Weights of a small image super-resolution model.
Model: 1.65M parameters, norm layernorm.
Training: muon at rate 0.038, 9200 steps, batches of 64.
Rows from block 6 of a small image super-resolution model, named by matrix and row number. Rows with one number belong to one neuron. Each number is 50 + 15 x the weight over its row's rms, rounded and kept within 0 to 99. All counts start at 0.
After each neuron's rows are labels from the 100 images, of 14976, where the neuron reaches its largest size: "colour at peak" is the nearest of a few named colours to the mean colour under the peak; "place" is the part of the image that holds the peak. Only what is clearly more common there than usual is listed. The data: microscope photos of single blood and bone marrow cells.
# gate: MLP gate (model.blocks.6.mlp.gate.weight, 336x128), inputs 0-127
# fc1: MLP up (model.blocks.6.mlp.fc1.weight, 336x128), inputs 0-127
# fc2: MLP down (model.blocks.6.mlp.fc2.weight, 128x336, transposed), outputs 0-127

gate.65:59 63 30 47 45 54 80 69 44 60 16 44 63 55 44 61 61 65 43 50 41 39 01 79 53 89 38 39 61 68 67 78 31 58 58 40 61 22 75 41 44 63 54 27 45 40 46 36 43 22 62 60 34 37 65 70 41 28 55 49 59 51 54 45 34 26 65 57 50 33 62 64 14 35 45 69 48 53 50 33 40 29 62 56 56 68 57 67 42 55 36 66 75 49 71 42 52 42 45 53 47 50 51 68 33 66 71 61 49 54 40 36 37 32 47 72 46 20 30 53 47 57 52 34 48 61 38 59
fc1.65:46 67 38 58 51 63 82 69 49 79 23 45 35 31 58 69 55 74 42 49 34 45 08 79 39 78 15 35 64 65 42 68 47 55 56 47 76 33 66 64 60 50 41 37 54 36 43 50 61 31 51 30 52 61 58 49 58 32 71 54 56 47 43 37 45 24 50 53 30 47 61 56 24 40 57 77 44 56 63 28 38 20 56 71 33 59 47 30 39 67 33 61 62 57 72 49 58 51 30 56 67 50 52 55 29 54 70 49 67 63 19 23 47 45 36 48 47 40 46 64 45 53 48 44 41 63 25 71
fc2.65:38 41 54 42 35 57 40 26 54 46 62 60 41 50 64 54 59 37 40 65 52 32 89 70 51 57 25 45 46 43 39 52 39 32 32 30 36 60 50 47 42 58 66 44 92 21 42 41 61 28 48 52 46 59 52 49 40 37 25 55 58 72 73 42 37 66 69 37 31 63 37 47 76 60 30 55 25 68 36 73 36 41 51 55 77 77 59 69 61 37 53 63 47 37 55 39 97 64 55 31 51 36 55 89 36 49 26 52 23 48 44 45 54 56 54 44 61 30 73 55 38 43 52 55 30 67 51 55
colour at peak: pink
place: bottom left

gate.253:60 44 67 37 43 48 04 18 46 55 34 47 55 58 62 38 36 46 48 48 36 74 40 50 48 35 26 36 68 70 70 56 75 37 50 47 68 54 27 70 68 37 36 21 41 53 69 45 51 55 63 43 61 49 56 50 25 47 63 76 52 65 15 52 61 64 52 49 47 48 71 46 65 50 41 64 71 59 57 71 09 32 35 36 57 47 52 47 49 64 78 36 30 58 60 73 48 37 36 51 87 36 51 48 54 65 36 38 61 25 80 32 53 43 51 56 45 38 65 69 44 61 26 64 54 37 42 44
fc1.253:48 62 52 45 37 61 49 45 55 57 48 52 43 85 38 41 41 44 75 70 71 37 53 57 36 44 45 36 77 48 60 45 54 54 62 71 27 46 53 46 55 45 45 72 46 38 52 49 48 33 52 33 77 52 84 38 60 44 63 49 50 38 61 23 36 59 41 28 47 73 45 40 68 27 23 59 61 34 77 84 52 15 45 65 45 44 54 33 41 47 80 59 42 51 64 49 34 50 56 44 57 36 84 60 60 68 35 40 44 14 84 32 70 03 53 39 37 56 48 58 43 51 67 51 36 41 45 48
fc2.253:31 65 56 38 47 76 37 54 46 49 47 51 52 39 62 36 52 69 55 58 47 26 38 44 42 60 58 64 63 28 54 31 62 61 72 72 51 54 36 55 55 62 35 20 72 51 57 74 63 80 51 69 36 61 66 37 61 66 45 42 51 55 46 46 31 69 55 84 37 49 87 46 38 83 87 36 42 46 52 36 70 60 85 45 28 45 14 52 34 46 51 77 32 31 63 42 81 60 58 59 49 54 69 57 53 49 67 66 33 41 63 35 61 41 50 30 76 57 35 51 55 72 53 48 57 51 34 53
colour at peak: white
place: middle right; middle left

gate.25:56 22 56 72 42 48 89 49 34 72 67 43 45 42 57 55 49 40 29 49 56 53 80 43 52 64 58 58 58 66 37 48 36 38 52 56 20 49 73 55 67 43 38 68 44 65 43 47 38 54 54 69 30 66 40 27 30 63 52 37 49 44 72 47 39 67 45 28 40 56 59 53 29 66 38 37 63 65 61 29 63 63 55 78 52 46 52 43 56 44 45 24 55 57 61 40 40 65 70 58 23 28 72 49 36 20 42 07 62 64 48 53 50 69 18 45 42 25 55 62 37 85 76 63 45 55 55 31
fc1.25:51 67 51 49 30 50 45 56 71 40 45 28 52 22 50 34 49 45 40 44 24 46 82 58 46 28 45 66 44 42 47 40 79 46 68 56 33 51 36 65 65 23 50 49 34 45 35 50 52 60 65 62 56 66 46 68 57 25 61 18 61 25 51 51 67 32 54 51 45 65 37 64 40 63 80 46 49 26 77 64 10 38 40 45 66 37 48 31 66 62 62 57 71 39 67 53 49 42 51 47 40 29 61 38 57 34 84 46 41 66 56 57 53 92 65 41 65 37 55 66 67 37 35 14 53 72 45 51
fc2.25:19 78 49 50 79 48 51 49 49 33 30 49 40 44 40 65 55 46 47 63 44 53 47 64 62 38 54 67 33 56 36 54 34 41 36 58 37 60 79 58 27 32 38 64 76 37 77 24 61 73 69 72 63 52 58 34 12 49 35 06 47 72 56 58 28 18 55 56 42 66 62 52 57 44 82 23 47 56 68 66 40 70 67 54 60 73 45 38 62 42 50 37 49 36 27 75 61 36 67 36 40 45 57 46 34 45 52 67 38 66 40 42 59 28 66 53 51 62 66 46 38 39 50 35 42 48 55 65
colour at peak: blue
place: bottom centre

gate.131:34 27 49 45 21 54 43 63 61 71 36 57 22 71 37 45 65 62 58 68 57 56 53 50 57 57 40 29 40 41 63 51 31 51 46 61 44 37 37 55 65 72 59 16 11 63 46 56 37 48 49 45 55 73 42 66 47 45 66 66 59 45 80 60 57 46 42 56 68 20 47 63 66 34 55 67 41 41 58 24 60 58 92 56 36 48 71 32 59 32 53 32 44 83 53 34 40 48 53 77 32 64 72 49 61 40 51 50 57 66 47 44 43 59 62 37 48 16 36 35 56 56 48 64 60 06 30 64
fc1.131:29 41 51 46 61 48 35 65 28 44 44 40 46 71 42 34 47 71 50 53 57 56 43 48 62 43 33 35 49 43 96 59 48 46 13 70 37 25 63 50 42 57 66 21 68 61 53 56 55 49 50 62 43 47 44 61 42 66 53 35 58 89 66 36 62 51 61 38 40 35 58 58 52 65 39 59 85 65 39 30 40 35 55 64 31 21 58 36 40 02 21 44 57 47 95 34 52 51 65 74 62 80 46 32 61 65 64 41 52 56 54 36 52 50 66 45 46 42 42 61 46 54 40 64 34 49 32 59
fc2.131:53 47 42 62 43 35 40 40 71 36 30 58 44 59 84 29 62 49 59 50 43 57 68 64 54 37 48 78 34 55 60 17 44 67 53 63 28 17 61 41 56 47 62 75 49 38 38 53 44 46 40 56 38 14 47 71 42 62 21 77 74 57 46 53 47 69 41 41 47 72 46 53 51 47 61 73 28 27 71 50 61 60 27 68 59 60 51 60 47 51 45 75 57 62 13 42 71 35 30 52 63 37 46 42 57 32 32 53 55 39 25 57 44 18 24 51 71 32 33 43 57 32 57 40 39 70 34 62
colour at peak: purple
place: middle right

gate.258:37 83 66 66 42 46 55 56 59 57 61 35 50 59 37 60 32 80 66 23 33 45 57 45 51 86 72 57 59 27 52 41 39 37 45 34 36 75 09 50 75 35 24 48 56 49 52 74 28 40 61 31 50 31 68 55 37 79 48 56 43 54 77 32 61 51 41 75 58 11 60 61 60 43 48 58 50 64 36 55 59 50 51 45 53 48 72 33 43 45 65 49 48 26 26 58 47 51 25 44 28 40 71 27 55 45 51 37 71 37 50 43 39 51 55 46 58 48 59 42 75 58 85 51 29 46 54 59
fc1.258:48 77 62 44 52 60 53 58 66 80 49 35 61 56 57 49 41 76 58 25 32 39 49 39 40 71 55 60 42 25 46 28 56 21 47 41 45 63 29 28 71 41 23 53 56 52 58 73 36 40 57 31 60 33 65 60 44 88 40 54 63 28 80 20 54 42 40 73 45 21 61 51 69 29 42 53 65 75 57 52 64 48 62 38 57 33 57 25 34 42 45 56 55 27 38 75 46 56 30 56 27 37 63 24 57 63 44 39 56 37 52 65 32 40 66 64 57 47 41 56 61 57 90 52 35 63 64 39
fc2.258:95 38 60 47 55 42 46 51 29 78 60 81 41 43 30 72 48 19 68 41 62 50 49 48 57 44 58 83 33 52 53 33 82 64 81 38 45 75 45 59 39 57 58 48 53 70 30 71 44 58 62 33 58 67 37 55 55 54 70 92 40 55 64 56 56 51 41 71 51 43 40 48 46 48 55 46 95 21 56 53 44 54 97 51 45 29 52 48 39 43 53 49 65 53 43 51 64 73 47 54 52 62 59 58 36 39 57 42 39 52 37 33 59 53 61 51 55 44 69 55 40 72 47 21 29 44 50 43
colour at peak: white
place: bottom centre

gate.215:46 45 26 39 55 19 52 59 33 42 58 28 70 36 48 68 29 66 33 63 59 42 40 34 62 20 16 37 23 64 44 55 62 51 39 50 37 77 58 56 35 54 42 51 48 60 52 73 45 51 52 27 82 40 74 48 58 48 73 74 46 56 65 78 19 70 35 56 37 56 99 60 45 61 71 36 42 64 45 38 61 48 24 40 46 55 52 79 31 54 38 47 77 32 46 73 60 23 46 51 42 47 45 60 46 46 41 53 66 50 52 50 48 38 48 68 85 49 53 53 53 46 55 58 63 59 40 37
fc1.215:60 44 67 57 43 91 57 46 69 46 60 84 40 47 64 25 75 40 61 32 50 59 52 55 37 77 77 80 57 40 78 50 57 63 54 52 54 33 73 43 56 33 63 43 48 39 65 41 52 34 52 59 25 54 33 44 47 49 35 28 50 51 34 25 56 28 67 45 64 39 00 31 55 57 30 68 51 46 50 63 32 41 76 64 60 44 53 39 70 36 64 53 31 47 57 33 49 65 52 50 47 32 48 51 48 42 41 51 51 75 47 45 57 65 54 55 26 54 56 52 42 64 57 47 45 22 67 74
fc2.215:77 50 41 82 59 77 43 68 67 49 62 51 51 51 53 46 31 57 76 65 50 53 54 61 29 51 55 71 33 51 68 29 81 67 60 18 49 52 24 65 50 64 69 53 45 68 49 44 63 40 57 31 50 75 47 29 55 36 71 59 67 53 62 30 56 48 25 55 60 66 53 55 43 57 43 46 66 29 33 59 25 66 42 55 50 37 52 34 45 47 47 41 66 70 42 69 91 26 63 57 78 55 42 47 45 40 76 52 50 76 36 75 51 30 42 70 37 33 68 29 46 77 49 26 34 52 51 41
colour at peak: pink
place: top centre

gate.168:10 61 84 49 65 59 49 72 29 51 78 34 65 57 39 55 74 53 55 45 48 28 45 48 59 57 73 60 49 56 50 75 48 45 55 43 56 48 93 45 20 62 32 37 23 45 48 36 31 62 41 49 61 74 73 39 46 50 52 26 43 44 62 44 63 41 19 71 43 60 51 51 46 53 65 53 30 36 57 57 33 39 65 50 47 35 34 68 55 27 35 42 47 40 59 44 54 25 28 69 38 56 61 62 35 59 37 53 51 35 46 81 62 54 43 70 17 67 38 85 38 30 55 51 52 42 65 61
fc1.168:81 70 28 34 61 66 54 51 69 45 60 61 59 32 52 47 39 64 46 52 41 46 55 27 37 62 57 28 36 12 57 45 41 54 54 40 45 37 66 26 27 68 48 67 70 54 69 40 72 21 78 54 62 67 46 63 49 38 33 43 32 62 21 51 20 45 35 49 48 52 49 64 68 23 60 61 78 51 48 44 68 42 17 62 52 49 75 47 55 49 45 71 48 22 61 53 48 25 46 64 61 50 55 40 45 25 58 47 18 47 41 38 53 61 58 55 70 57 48 30 67 36 89 56 40 48 69 62
fc2.168:81 47 34 47 43 71 59 58 51 76 53 52 47 44 48 67 66 57 54 58 65 59 33 35 86 32 54 50 51 83 50 58 41 52 34 54 61 37 50 39 48 59 61 28 46 55 66 74 47 29 58 65 75 63 35 56 09 53 58 46 45 46 22 26 53 38 31 50 60 41 57 54 50 42 59 49 67 48 50 22 39 50 67 20 55 50 65 68 38 75 61 27 42 58 37 55 19 63 53 27 67 23 38 64 54 42 41 67 37 60 47 34 38 23 58 82 86 45 66 64 40 39 77 52 33 62 58 50
colour at peak: blue
place: bottom right

gate.80:61 65 64 57 29 41 70 19 67 62 65 63 59 72 42 53 63 43 52 53 68 34 80 62 48 36 93 55 43 48 58 57 45 35 48 46 30 55 66 39 37 40 50 23 60 38 58 38 45 33 38 31 56 58 73 63 30 44 35 36 45 42 69 56 32 61 32 39 45 48 36 42 62 41 62 55 39 64 30 47 83 13 61 60 53 65 72 74 46 79 54 45 49 45 63 28 56 63 13 70 49 30 52 80 53 64 52 33 56 51 32 32 45 43 41 29 53 62 57 26 74 32 63 44 56 42 36 42
fc1.80:60 72 32 51 58 38 63 39 51 50 25 48 50 48 53 60 81 83 69 23 61 41 93 32 48 43 68 35 34 63 50 28 37 51 49 53 52 44 35 21 70 71 83 49 60 36 72 53 48 46 55 31 48 31 54 74 55 39 66 42 47 25 36 45 53 58 68 65 58 37 32 64 48 44 49 53 54 43 21 42 66 48 74 35 58 53 62 39 45 66 35 49 68 33 70 40 45 69 51 61 57 16 58 43 35 48 70 35 35 49 10 55 37 45 54 40 61 50 54 43 71 47 75 50 53 51 14 56
fc2.80:54 49 42 74 62 51 58 57 47 59 74 52 50 53 66 37 45 36 42 50 66 31 37 53 72 36 40 63 48 62 56 16 79 24 20 22 49 52 56 90 47 52 46 41 41 43 48 52 49 62 35 54 68 32 49 37 50 28 41 53 50 66 81 63 58 47 46 45 72 59 30 53 53 29 29 46 30 20 67 44 54 52 71 36 12 63 58 40 59 15 35 31 52 37 36 60 74 31 48 79 51 69 61 51 80 33 70 49 63 60 69 70 59 46 67 26 43 41 60 50 68 48 48 49 49 38 41 59
colour at peak: white
place: middle right

gate.9:06 69 30 42 44 45 59 65 61 50 59 63 46 62 55 37 60 41 52 38 39 52 58 29 58 17 75 48 35 55 55 62 43 37 60 68 71 51 50 40 64 48 69 63 83 21 55 22 74 45 76 57 19 53 63 42 61 38 54 40 41 58 43 44 40 31 65 56 60 61 49 66 45 37 49 52 36 61 83 59 33 53 24 64 29 23 48 59 29 48 54 51 58 42 64 77 61 50 27 56 72 52 23 38 32 29 23 38 67 16 60 59 51 72 47 53 66 53 65 66 51 59 48 44 32 53 40 54
fc1.9:14 58 40 36 44 50 55 72 52 53 61 67 44 47 63 30 79 55 48 36 38 64 48 29 65 25 58 46 52 66 51 58 28 36 50 71 64 44 53 38 65 47 73 57 83 13 60 25 69 50 72 55 25 52 60 32 49 46 48 38 32 67 45 46 42 29 55 58 68 61 35 48 40 47 56 52 53 65 85 58 32 48 17 64 22 23 54 56 36 61 53 41 62 47 59 64 67 63 25 56 82 57 12 45 38 29 26 49 49 28 64 52 46 74 40 52 60 46 58 56 61 59 56 53 33 48 54 58
fc2.9:75 46 54 57 21 23 84 39 50 24 56 36 57 61 45 44 44 54 77 54 76 34 51 57 61 40 62 31 49 50 64 58 29 45 33 62 70 61 31 33 31 59 60 56 42 45 33 38 65 58 54 58 38 53 27 31 57 75 68 44 55 40 40 59 50 25 33 71 59 59 81 24 55 64 43 23 49 40 68 76 70 64 48 62 32 70 20 58 51 53 40 28 57 42 39 23 74 63 42 43 74 71 22 41 59 35 42 51 42 53 51 50 56 34 66 41 55 48 49 81 63 71 59 36 52 55 62 68
colour at peak: white; grey
place: bottom left

gate.152:32 31 52 53 68 39 67 65 73 58 42 32 45 31 61 59 42 41 54 32 65 59 60 45 36 18 56 53 38 48 44 35 53 34 10 46 65 50 52 47 47 77 46 33 70 59 52 47 25 62 37 70 40 66 51 55 35 75 42 64 26 11 91 41 31 55 53 42 35 41 60 43 59 66 53 49 61 70 70 48 58 42 79 61 30 58 84 43 34 36 75 42 45 53 57 51 38 42 36 53 41 47 77 63 66 73 54 52 69 54 52 55 53 70 32 36 59 65 49 33 51 24 67 45 34 35 76 60
fc1.152:37 44 49 72 50 54 50 44 51 53 36 45 45 50 71 57 39 39 78 65 48 54 67 42 43 41 40 41 46 42 22 62 67 57 49 64 16 50 18 51 45 52 51 55 51 32 47 70 44 57 49 24 32 62 67 62 86 63 46 42 58 46 71 48 36 54 88 71 24 60 65 45 82 41 58 33 55 22 45 63 46 59 64 46 31 66 56 43 64 43 54 65 10 58 70 28 33 68 25 46 59 59 28 23 62 49 39 58 39 45 31 65 42 66 60 47 15 51 68 56 60 19 26 55 54 42 43 51
fc2.152:82 44 39 70 52 83 43 63 73 43 63 63 39 51 57 40 30 52 78 63 54 56 63 64 24 42 58 69 24 44 71 21 82 65 64 23 56 56 26 60 52 66 63 51 53 82 50 53 58 38 58 29 55 70 45 25 65 38 75 63 57 47 48 46 63 45 32 64 53 65 40 58 42 41 52 40 61 34 48 56 44 61 40 60 47 32 52 35 47 42 66 38 60 68 44 64 74 22 61 61 85 55 55 44 33 32 61 44 52 67 41 77 50 17 44 72 42 34 63 32 55 77 38 33 50 58 52 34
colour at peak: blue; black
place: centre

gate.297:78 41 51 63 44 42 57 44 44 60 69 57 32 38 32 70 58 60 39 27 37 54 36 59 62 14 22 28 74 52 42 63 78 64 40 35 46 63 31 50 58 33 67 51 47 57 41 57 84 45 29 26 58 38 20 57 30 45 24 32 59 46 45 62 52 56 32 65 43 30 37 23 11 66 55 52 63 56 56 58 46 79 56 63 30 69 34 32 44 60 74 41 56 40 36 44 32 70 54 64 44 63 54 43 73 45 48 35 64 43 56 53 58 61 44 71 54 61 54 51 74 69 57 58 41 65 49 86
fc1.297:31 65 73 64 29 23 60 70 63 67 42 65 60 52 45 60 39 32 66 59 68 20 57 53 43 29 28 60 49 49 40 51 20 37 49 50 65 49 70 76 32 58 16 49 52 32 56 37 44 54 62 36 52 49 52 53 57 55 49 58 54 57 88 58 56 64 45 30 31 22 52 35 50 30 67 40 35 65 45 51 70 52 57 49 59 52 65 43 34 54 56 42 55 56 75 45 45 29 64 54 68 56 43 37 79 67 52 13 29 40 34 30 56 50 58 42 67 58 52 97 29 71 53 33 38 36 61 33
fc2.297:56 72 62 47 54 22 58 33 62 18 67 61 31 47 47 28 62 56 58 51 46 66 34 48 43 65 19 68 51 58 47 38 41 49 55 78 46 43 62 61 46 33 63 60 18 26 50 48 60 61 48 66 54 68 58 53 36 56 24 62 63 27 15 70 80 31 81 56 53 71 44 70 53 68 48 58 53 53 76 46 46 75 71 71 35 54 51 48 40 41 52 56 71 34 83 77 34 36 36 41 69 44 34 64 38 60 68 64 54 40 60 51 36 67 29 64 55 62 57 63 50 64 34 58 33 29 38 56
colour at peak: blue
place: bottom left; top left

gate.76:64 52 50 45 60 74 53 52 29 53 51 64 44 59 40 47 38 61 69 47 68 39 31 48 45 45 52 57 57 65 47 66 74 41 51 40 51 33 66 72 47 12 39 76 58 66 39 53 68 56 77 28 36 61 54 30 29 52 79 53 57 50 59 68 33 57 43 54 55 32 57 38 69 17 42 36 79 55 28 32 51 73 47 55 33 39 63 41 56 42 32 69 45 45 59 55 52 47 30 65 49 52 61 42 73 54 45 40 18 45 99 72 58 36 45 41 27 49 54 18 28 22 61 57 63 52 44 24
fc1.76:42 23 53 52 65 71 39 64 78 53 43 42 35 54 45 62 64 58 46 43 39 56 62 53 41 50 48 64 57 41 57 62 51 56 44 45 65 49 21 41 58 43 62 34 32 41 59 47 32 49 51 66 77 53 42 57 60 35 30 49 41 53 19 55 77 43 56 71 34 69 51 40 20 34 44 66 31 41 79 49 86 18 54 62 58 49 62 63 39 27 62 47 59 54 34 49 57 32 42 32 52 47 48 55 53 48 53 71 61 38 00 23 58 85 55 41 62 69 39 76 74 71 14 41 40 43 56 55
fc2.76:24 52 48 72 50 30 63 29 63 50 50 50 47 54 50 58 34 82 43 56 64 41 17 66 50 45 39 18 33 51 46 38 32 50 36 43 42 33 67 42 57 35 49 74 57 43 42 55 45 58 44 21 37 73 42 70 45 56 31 30 64 46 43 78 38 35 28 54 37 62 57 76 62 06 41 78 38 58 19 48 29 52 30 62 39 44 59 82 47 60 64 44 63 63 52 44 30 49 66 70 48 38 55 36 49 65 41 34 53 35 45 66 55 50 36 64 57 55 68 59 34 46 35 44 16 84 42 38
colour at peak: blue
place: top left

gate.43:55 33 42 44 29 52 38 39 64 63 54 26 51 36 46 37 58 39 26 68 45 48 57 47 41 49 31 56 18 52 56 50 42 56 41 63 61 73 63 46 90 80 52 49 56 67 33 44 65 60 56 46 69 51 56 65 32 43 48 44 56 48 04 59 47 42 83 62 40 62 33 59 30 41 44 61 53 65 56 70 21 64 53 30 51 19 44 71 41 49 17 43 52 33 33 52 75 52 35 60 42 61 53 46 57 84 74 42 33 54 54 68 44 70 28 80 47 46 35 61 68 32 50 61 66 69 40 29
fc1.43:40 67 57 53 64 46 73 68 46 49 47 70 49 66 61 55 34 66 55 38 58 67 60 57 56 41 77 43 90 42 37 47 60 50 63 44 43 26 44 55 00 36 38 46 48 39 65 54 44 42 46 56 44 41 47 35 70 46 43 64 37 55 81 42 50 65 17 35 44 41 67 36 70 55 51 41 51 35 39 32 79 36 40 67 50 96 63 31 47 55 77 57 42 74 67 42 24 60 60 37 47 48 48 54 53 24 20 48 66 58 36 38 53 33 65 25 42 58 57 48 37 60 56 49 38 16 61 69
fc2.43:55 42 57 88 48 79 53 59 66 63 64 60 50 37 64 62 42 49 62 46 53 67 80 44 44 50 48 63 30 68 50 54 72 60 66 25 46 42 39 56 39 32 70 45 43 66 48 69 48 36 30 40 48 67 13 67 88 51 64 84 68 59 46 31 60 37 34 26 62 49 66 68 54 59 64 76 74 30 46 39 43 69 55 39 66 64 47 62 39 37 47 38 49 36 54 72 70 33 46 57 61 47 37 40 51 11 74 40 51 56 53 58 56 70 57 46 60 38 60 31 43 72 79 43 46 29 36 38
colour at peak: blue
place: bottom left

gate.333:70 45 36 43 46 42 40 44 64 44 57 33 29 72 24 23 58 48 43 55 61 58 44 60 66 49 76 49 08 65 35 70 22 36 51 59 44 66 53 64 42 65 68 54 53 50 62 52 61 44 98 49 12 46 50 70 84 37 47 27 47 57 70 19 41 33 80 45 64 57 47 44 37 48 51 11 72 34 43 52 63 65 64 51 47 50 43 56 52 49 35 46 64 51 57 29 54 40 70 47 80 60 54 59 46 51 64 38 62 55 26 44 27 56 63 46 26 45 37 59 53 48 55 38 56 56 23 56
fc1.333:44 49 36 65 36 48 43 48 45 48 51 49 39 24 48 35 33 28 50 56 37 63 29 58 47 49 38 43 35 48 39 37 50 52 49 19 55 45 60 64 52 36 68 60 52 21 79 19 39 68 64 61 52 49 96 63 46 58 46 65 71 45 75 57 70 43 62 33 76 65 63 61 53 50 41 11 52 29 61 47 45 88 64 40 42 25 28 53 44 34 40 43 57 35 43 57 37 41 88 44 41 57 62 38 48 35 92 59 59 47 50 67 58 21 60 56 25 36 62 64 52 59 60 54 57 60 60 63
fc2.333:44 45 40 27 43 27 66 46 60 59 59 33 51 26 60 33 35 35 67 59 32 53 64 32 73 41 56 32 51 42 27 47 33 33 68 61 40 47 55 37 54 42 42 64 67 25 45 71 40 48 40 35 70 65 76 47 44 34 30 44 62 48 38 36 58 44 49 69 64 60 46 58 68 48 25 55 75 54 51 47 28 47 43 67 33 38 29 46 24 45 21 38 44 67 55 26 46 25 38 26 43 65 17 50 26 40 75 28 55 52 40 49 34 47 57 58 47 35 58 82 68 60 52 66 33 98 47 57
colour at peak: white
place: middle right; top right

gate.225:64 43 56 59 45 54 70 62 49 34 37 64 21 49 29 29 69 45 59 45 57 46 47 63 54 63 49 45 53 68 74 14 73 46 28 39 55 48 70 40 48 32 50 52 66 91 38 68 25 48 38 53 52 28 55 46 88 65 24 42 57 40 39 73 73 40 72 45 55 85 37 58 36 46 49 59 56 57 33 48 41 64 39 54 34 50 54 39 65 62 56 14 52 32 18 41 47 75 64 52 35 75 55 40 43 52 50 51 63 51 60 48 41 42 47 22 61 51 51 80 24 59 24 28 56 49 63 51
fc1.225:46 80 67 23 48 56 41 45 56 63 45 48 30 59 41 50 47 53 38 29 37 59 40 18 64 25 45 49 50 52 53 00 34 34 27 78 56 67 34 56 52 65 48 66 66 53 50 58 65 50 68 27 45 28 22 54 72 69 60 65 28 24 59 56 32 42 58 75 57 61 36 64 47 19 50 43 52 52 62 47 53 52 43 54 54 71 45 50 41 54 57 48 64 52 59 67 38 43 41 31 67 50 55 63 52 67 21 38 28 55 79 43 68 72 63 46 58 53 84 33 40 45 33 77 61 56 69 35
fc2.225:61 41 62 37 85 38 45 44 50 45 51 33 59 34 47 30 47 57 57 95 47 43 59 67 33 43 62 73 43 66 34 82 48 36 65 53 49 70 51 62 47 37 39 59 42 92 61 38 31 35 42 57 49 36 59 51 34 21 64 54 61 47 56 38 71 63 33 41 51 55 12 21 28 48 31 64 70 29 71 25 45 62 31 40 50 43 54 31 51 40 48 58 67 70 69 67 93 45 56 63 58 57 50 65 53 54 46 39 37 28 62 42 39 45 27 49 68 40 35 35 39 32 51 48 59 45 59 39
colour at peak: purple
place: middle left; bottom left

gate.283:52 41 24 63 60 47 60 42 57 52 52 37 55 66 49 60 65 54 73 50 40 57 46 54 61 61 50 38 46 42 40 65 44 28 65 53 53 41 43 59 43 48 70 51 72 22 37 56 59 49 31 37 33 46 23 30 45 86 51 44 46 31 54 62 19 62 26 60 33 52 42 40 53 19 39 77 73 56 31 36 91 62 39 52 31 38 70 82 38 52 34 68 48 58 71 55 42 37 25 58 50 50 80 54 52 31 45 49 34 67 45 55 35 82 11 51 62 72 35 39 65 54 67 58 55 40 24 64
fc1.283:67 56 50 63 54 40 61 54 31 50 37 13 49 84 54 63 65 52 39 54 52 45 42 57 49 39 44 39 51 63 53 68 31 36 78 53 27 60 52 59 37 39 56 61 59 32 52 61 52 76 41 35 46 58 40 52 37 60 43 56 18 52 52 47 33 66 31 59 36 61 45 27 53 11 32 80 49 70 63 32 83 88 36 47 41 49 45 89 40 57 29 61 55 61 51 41 54 31 33 81 44 36 74 60 67 38 46 72 50 49 56 60 37 66 27 34 49 71 41 40 71 32 44 43 26 37 40 54
fc2.283:76 50 44 85 31 72 39 58 53 52 73 63 51 60 58 54 30 59 69 62 54 47 63 62 42 33 39 62 16 59 81 34 83 67 64 29 53 47 25 60 54 43 77 33 45 74 52 54 70 35 51 34 52 60 37 22 69 44 85 60 75 40 60 39 58 50 30 70 63 50 58 58 56 49 55 58 71 36 55 30 23 59 42 49 38 45 23 63 49 50 61 46 59 63 56 77 70 19 58 57 69 41 47 45 37 35 65 44 46 73 30 63 37 39 37 52 46 32 68 43 44 71 30 39 43 56 52 43
colour at peak: white
place: bottom left